{
  "model": "image classifier",
  "targets": ["main land cover"],
  "num_classes": 9,
  "norm": "layernorm",
  "inner_norm": false,
  "loss": "cross_entropy",
  "optimizer": "adamw",
  "eps": 1e-06,
  "grad_clip": 5.0,
  "magnitude_pruning": 0.7,
  "batch_size": 128
}
Rows from block 2 of a small image classifier, named by matrix and row number. Rows with one number belong to one neuron. Each number is 128 + 24 x the weight over its row's rms, rounded and kept within 0 to 255. All counts start at 0. Numbers have three digits each.
After each neuron's rows are labels from the 100 images, of 14976, where the neuron reaches its largest size: "top examples" is what is common among them. Only what is clearly more common there than usual is listed. The data: Sentinel-2 satellite tiles (TerraMesh). In brackets: how many of the 100.
# gate: MLP gate (model.blocks.2.mlp.gate.weight, 320x160), inputs 80-159
# fc1: MLP up (model.blocks.2.mlp.fc1.weight, 320x160), inputs 80-159
# fc2: MLP down (model.blocks.2.mlp.fc2.weight, 160x320, transposed), outputs 80-159

gate.247:128128128198128128128128103128128168128128128115128128128128128128097090140128128157128105128107150128150101128128128128128084128128100128114128079167128128128100165176128128128128066128128211161128169128128167165186128128154128128128168128
fc1.247:128128128128128084128128128128128128128128070177100106164087128188128128128128087128128128128128128128128174168128128128172128164128128087155128128128128192128128128128128178077128128128128128128128128080070184128128128128174128128162128128
fc2.247:115151128155128128128128128128128128128128150128164128128128180128160128128128154053135128115128128115128097128122061128128128156128119128128103098137114128128128146128128102128128128128128135128107146128150128148128128044128128099128128128
top examples: main land cover: trees (46)

gate.267:128178128161128104128158092152128193159128128128110175128073096191103128074147067128098106128128159107128128128154128181128128128128128077128128087147128154172109128128107128093168128128128164150128128079070158146128128128128128128128166128
fc1.267:128128186128128101071186128079151128128167128128183157128137159142172155128128142180102128128128128097162096128158074156128128128128128128111177128078118128089101128100090128128099128128128101128081128112128128164128152128128128176128128093
fc2.267:128117128128128170128128128128128128171128137192109088128134101157128128128163128091141198128128128131050128083128128128128128128128107146128128135128128120128128128136128128128128128057128128128128128128112128128143095106128213128128128128
top examples: water (71); clouds (47)

gate.9:128128187128128128128128128059179102128128128128128128128128128128072128157128084128128128128128128128182128128128128179128128128128128128092128128128128128128072128190154128085128128128072072128128128128162128128128128128128189184128128081
fc1.9:128128128128128128128128128092128128128194175128128176128071128128128128128128085128128128128128128064128128184128128128179128128168172085128128128128128169128128128128128128128081128128128128128079128128128128128128128090128128128128128128
fc2.9:128128128090128128128110128128128128128128081163128102128128128128128128128128128128128128128224128128090128128128128128128128214199128128146128128128128128128039128128128128128128128128128128128128107109128128128128128128128162128128128128
top examples: crops (78); built area (65); main land cover: crops (50)

gate.28:128169128150128105128128128128157128128128128189128128128128128128128082128072128128128128128128085128128128128128128128128081128176128128128152168128128128128097128128128160128128095128067144128106128128128128142128128128128228177128128128
fc1.28:128128128103128128128128128128065128128157128128182174183128172128178165075128128146092128128128128128128153128159128128128164128128128128102128128128175172128082128115104107128128128088153128061075180128128128160128128128128128128128109128
fc2.28:151135128116128128107128128128094128085128128128128128128128128128128128139140128128135128128128128128158122164128184128128128128091128030128128120153128128128128144111128128128136168128128001161128128128128125128128128191128128120128128133
top examples: clouds (37)

gate.219:101128128150128128095128087165128128128128128128128128128097128128081128128128054080082128128128106128128128106128199128179128128128163128093128128128128128197128083144163128128128211128128128128128176093076128128128093128128156128128091128
fc1.219:128165128100128086128128128128030128128158128128169128128157128128128128128128128128067128128128128128128128128128128128128128128161128128128128072128163128128128128128128086128128128128128128128081128128128104160128128128128128128077128128
fc2.219:128128128128128128128128128128128128128128128056128077128128128128166128109128128128128000128128128108128128146128151146016128128128168153128128128139128152128128128128110128128147128128128128128128152128128066142128128074093128128073128128
top examples: clouds (51); main land cover: trees (43)

gate.156:164128128128128128128128128128128128128128128082089128128169128128128128128128128128128128128060128128128128128128128177128075128128128128128128128128049128128128128128128057128128128128085128128065189128162128128128082128128128128128128128
fc1.156:128128128128128128128128128128128076128161128106128128128128128128128088128128128211128128128128091128128097128158128128128128128128128128128128128128128128128128128139128128094128128109128128128128252128128188128128086167128141184239128128
fc2.156:128128128031128041128128128128035128154128128128128128128128128128128128099128128169128128128128128128164128200128128128128128128194128128128128128128128128128078128128128128022128128128110128128128128128128128128128128128140128128083128106
top examples: main land cover: trees (42)

gate.220:176128128181128128128128128128165128128128128128096100128090128128128128128128128128128128128128128128128128128128128128128128179103102128202128128128128128128182163128128128128128128128128190194128128128128128128128128167179128091128175128
fc1.220:128128128189128128128128128050128128128079128185128128128154128128128128128128128128128128076128128128128128071128128098100076128128128128107128128128128128128128128128128128076128128128128128128128128128128209128128128128128163128201128175
fc2.220:128128128151128128128128128128196128128109128085128128128128128081128128148128142128144128128128128128064112128128021128128113128128128128128128128128140111128128128212140128128128073128128150128097128139146128146128128128128186128040128128
top examples: clouds (47); snow or ice (43)

gate.284:094128128097128128128128128128128166128128128091128059128078128083171128128177128128095173170155128128128128128128128128128128086128184096128083128096170182128128128128128128128128128128128128128080128128128058071076128128128128128128128128
fc1.284:177128128082128128168128128128128128128170128128128128128172185128096182128128128202128128128128128128128128165128128088128128128174128097128128128128128163128128128128128091128128168088128092128087190128128128128128128092085128171128128098
fc2.284:128057128128128146128128128128128128128103154128128046158128083128095128128128128128157128128128128172128128094128128128128128128128128128128128161128128091128128128128155128128128128128128128128161128128128128099128128145128128128128128128
top examples: water (72); main land cover: water (32); flooded vegetation (29)

gate.44:128128128094128128081174085128128155128150161151128128128128182128128128099205128128128128074128195075128128128128128128128128128128128128128128054128128166098128128128128128128128128128128128128099168128166128128128168128128078128128128128
fc1.44:128128128163128128099157103046128128128128128170128128189128108156128128128128100128128128128128128128128166128128170128128128128167128128128128128128128128128128059096164128128144128128128128128128248171128180128128128128128080128169128128
fc2.44:128128128128128177128107128128128119128128128128128047128128128128128128128128128128128107121128128128082128128118047128069128128128128184128128128128128142110128145134128128102128048128128210128128128128128128128116128128128128078056128123
top examples: water (67); main land cover: water (32); flooded vegetation (27)

gate.92:084184128159128128128128148128128128128128178128128169128075128165128128075128076080094128128179128128128128128128128128128128128128128080128101128128128128128128128128088128128128128128178128128128049128065128155171128086169128083128166128
fc1.92:128128101128128128128128128128128128128128128176128128128128058128128128128128128128128128128128128102076164099128128128194128128100128100165065088185176128128128128150159128128128128081128128128128128128128128128128163128093128128128128128
fc2.92:128128128052128080116128128101128128161150119128128128115128128128128145128128128193128128136128083114197128168128128148128157128181151150128128128149128149128128128128119143085128128128128128128128128128097128144128128128128128107099128114
top examples: water (69); clouds (38)

gate.178:128109128128128128102128128128128128128128128128128067128169128128128067128128128163180128128128075128106128128128144134128065076128128128128128182106128128128128128128128072128128128128128128128128128128128128128128092128168208165128128128
fc1.178:089128128128128099128128128128128128128128128128128167160128128115128128070128128068128128128128128128128128070128128128073128128128128151128128128128128128128128128128097128128128128128128128128166128128070068128207174128128128068128128128
fc2.178:128128128209128210128128128128128105128128151096140128128144128128154128128128128097139116128128128143076128089128161128128108128083109128128128115128128121143193128087128128204128167161141128128128128128157128128128128128128128128167128147
top examples: crops (85); built area (82); water (67); main land cover: crops (63)

gate.212:128128174128128128079128128128067128128180128128183128128128128128128128128160167128128128128128128128205128128128128164128128128128128128128128128128128128128063128128128128128128128128128128128128215128128128128128128128086128177128128128
fc1.212:153128128088128077128128086128128095128128128128128128128155128128187128090188128128128128161128128128128128128128128128128187128128128128128128128128128128148128128072128128165128128128128128128128128128128078093128128128128128128048128128
fc2.212:128128128128128163128128128128128128173128128128102046115128128128128128128128128177143091114063128145026151128128128128098128093128143195128128147139112128128128128091128128102163128128128243128152128128128128110128128128149128128128128135
top examples: main land cover: trees (42)

gate.48:178128128128128128128128169128128128169128128128128128128181128157091094128128128128128128128128128128128128128128128128162128128153128128128128128128128128128128093128189128091128128128080128128128190107128158128128062128128088160128128128
fc1.48:128128128128128128128128128068128066128072128084128128128190128128128195128128128128128128128080128081128128128128128128128128128173128128063128128128128128128175128128128091128128128128128128128128201128128199158128186128128128080128128128
fc2.48:128128141167128111128128128128128163149128128128128171128128128128128128128128128128128054128128128128135114128128079148128145128128128128128141107128128143128128156128128128128128128128128128128128128116128128128128128128111122128070128113
top examples: water (67); flooded vegetation (26)

gate.88:161128128128128128128160128053128085128128128128128128128128171128128128128128128128128128128128128128128128128181086128128041096128128128128128128128128128149106128128159097128128128161128154128088212160128128128128128128168176193128128128
fc1.88:128128128128128128128128128128128128128128128128128177182128128128128128128084128084128128128171152128128128128128128128128128152128128128128128128128128108128128128128128128128128128128128128128128128128128128128202128128128128128128128128
fc2.88:128128128182128184128128128128128128107128128108128128128128128128128128128128128056128128128128128128049113128128186128128105128128128125128128118128128118128203128128128128128128206128128128128123128128146128128128128128128128128194128143
top examples: main land cover: trees (58)

gate.159:128128128128128159128128128128128128128157128128170128128128159128128128128128128161155128038128128128128128128128064128128093169128077128170128128128182128128150128128075128128101128128128217128069128128156128204128128128182128128085128128
fc1.159:169128128128128128128128093196098128109128189060128128128128128128128128128128128128128128169128128097128128128069170128128128128128128128163128092128128155128199128098107128196128128128128128128128053128159030128128168128128128128128128128
fc2.159:137098128172128128128140128143217128128128128080128128128128128128105128128128128128128128128128128128075128128128205128128083128073128098128138128128128108149128128087128128128128128128128113128128128128128128128128128161144098128237128128
top examples: crops (64); main land cover: crops (50)

gate.189:128185128128128128128081128128098128087128178128128128128128128128128128128128128128128128071128128128128128128128051081128128128128128175128128128128128128068128128128128128128128128076128128128128049128079128128128128128128128060044162128
fc1.189:175128128128128081128128128128128128128199128128128128068128128128128128128128173128128128128128128086128128155128128100128128128128128090128128090172128128128128177128128128195128128128128128128128128128128128128171128128128128128128128128
fc2.189:128128128128128128128128128128128128128128128128128128128151128128128128128128128128110128128128128128128128128128161128191128128077128036128128128128104128128128128128128128128128186128128082128128128128128128162128128128128128128255128128
top examples: crops (69); main land cover: crops (53)

gate.130:085128128128128128128128128128189128128128128128128128128107128128128128059128082072184128128158128175128128076128128128104166128128128128128128128128128128128128094195128128128128128128105128128128059128065128128207128128164181128128128128
fc1.130:128128128128128128128128128128128128128128096128128083090128209128128128128110128150128128142128128160128128128128128106128128058128128128128128128080128128128128128128156128128128128128128050034128128174128128128189128128128128128128128090
fc2.130:122128128249128203128128128128192128096135155128128128128128128128137128128128128077145128119077128149128128128128193128128100128063128128099128117136128117128128128073128128128128152128128128128128128135128128128128128128144128128170128128
top examples: water (70); built area (62)

gate.184:128128128139154128083197097128128128128128128110128128128128128169128128128105096180128128128128128154128128128128128158128128128128128128128128128128128128174116128128128128128128128128128128128089246128128158176128082128128171227171128128
fc1.184:162128128163174128128128128128128107155128200058081128056128128128128128143169149147128128091128128128087120128128128128128078080067085128128128128128128128128128128100128128128147128128128128097128128128128128128064128128128128150166128128
fc2.184:128100128097128074128128128128128128128128110142102128128128128128128128128128111198128128128128128128202141128128094128128140129128128131128128136122128128128078127186128128128128128128128128187128123125107128128128109128128128128112128118
top examples: main land cover: trees (48); clouds (43); main land cover: snow or ice (37)

gate.243:128152168128128128082128128128102168128128128128128159128099128178103128128128128115128128128154177128128128128128177128128128128128185128128128128128139128179034128104160128128172128128128128128128208128096128128128128102128128128128144128
fc1.243:128128128128079164166108128128212128128128128128082128128104086128065128128128128128159128128128128128128156109128106128128128176128128158128128128128128128106128128128128128128128088128128208188167080128098187082128128128128128128128128162
fc2.243:128163135128128100142135161128128155128128128208128197128128108128093128128128128128128128128162092128191128128133128128197122182128128073158128128128137105145109128116140128128128128128128128128128128128128148118148128128137128152128128125
top examples: main land cover: trees (41)

gate.5:128128128128128070146128100082093128176128128128128128174128105173108128128128089128128128128128128128128162128128128128090128128128164096153128128128128128180064128083165128128128161128128128128128128128128128088128097128107076128128128128
fc1.5:128128128128128128128203086128128128128166101128192128191128172128128128128128128128128128128128128128191082179128128128079165128128182128128128128128128128128128128128128096128091128128128128071128255128128128128128128128151084128128128128
fc2.5:128108128055141157128128128128128119157128100128128059128145128128128128128128128187139128112082128143024145111128128128083128049146128165128128128128128145140128128128128128094128128128128216158142128128128154109128100128128060128173128135
top examples: main land cover: trees (47)

gate.261:102128128128128128083128128058128153128128128155176128128128128128118128128128128128128128128128128128128128128128128170128128128128163128168167128128128168128086114152098128110095128085128128128128172104128128171128128091176128152081128096
fc1.261:128128128128128128128128128128167128128100128101087128128141128128128109150072128188128100097085128128128106128128128128108074105103084128099128107128128128095128128128128128128128128165128128184143187128128193128128101151162128191160181128
fc2.261:128150128171128118128110128128128181128128128128146207128128128202128128128148128036113156104128169120137128097128128128178108089128111095128128093128128128128128128128114128118104128128144156128104128128128128144128128128145128128086136128
top examples: water (75); main land cover: water (44); snow or ice (43)

gate.141:128164128128128153082172128128198128128128128164128128128128104128128128128128128128128128079158128128074128128128128128158082140128128128128128128128151128168128128128115183128128128085128173163128128128128128128128103128128180128128175089
fc1.141:164128128128128092128128128040128128128128128092128161128128155128128128128128128204128128088128128092187106128128048128145128153128082128128128128128102128128128128128128128082102128128173128128071128128152128201128108128128146167128128128
fc2.141:128128128128128159128128128128128102128135128128128128128143145128141128128128128034111128128128128141055128128128102128128128128196128145128128128128128128114128128167128101128128128089128154114128128128119122147128128053128169128083128128
top examples: crops (88); built area (87); water (69); main land cover: crops (61)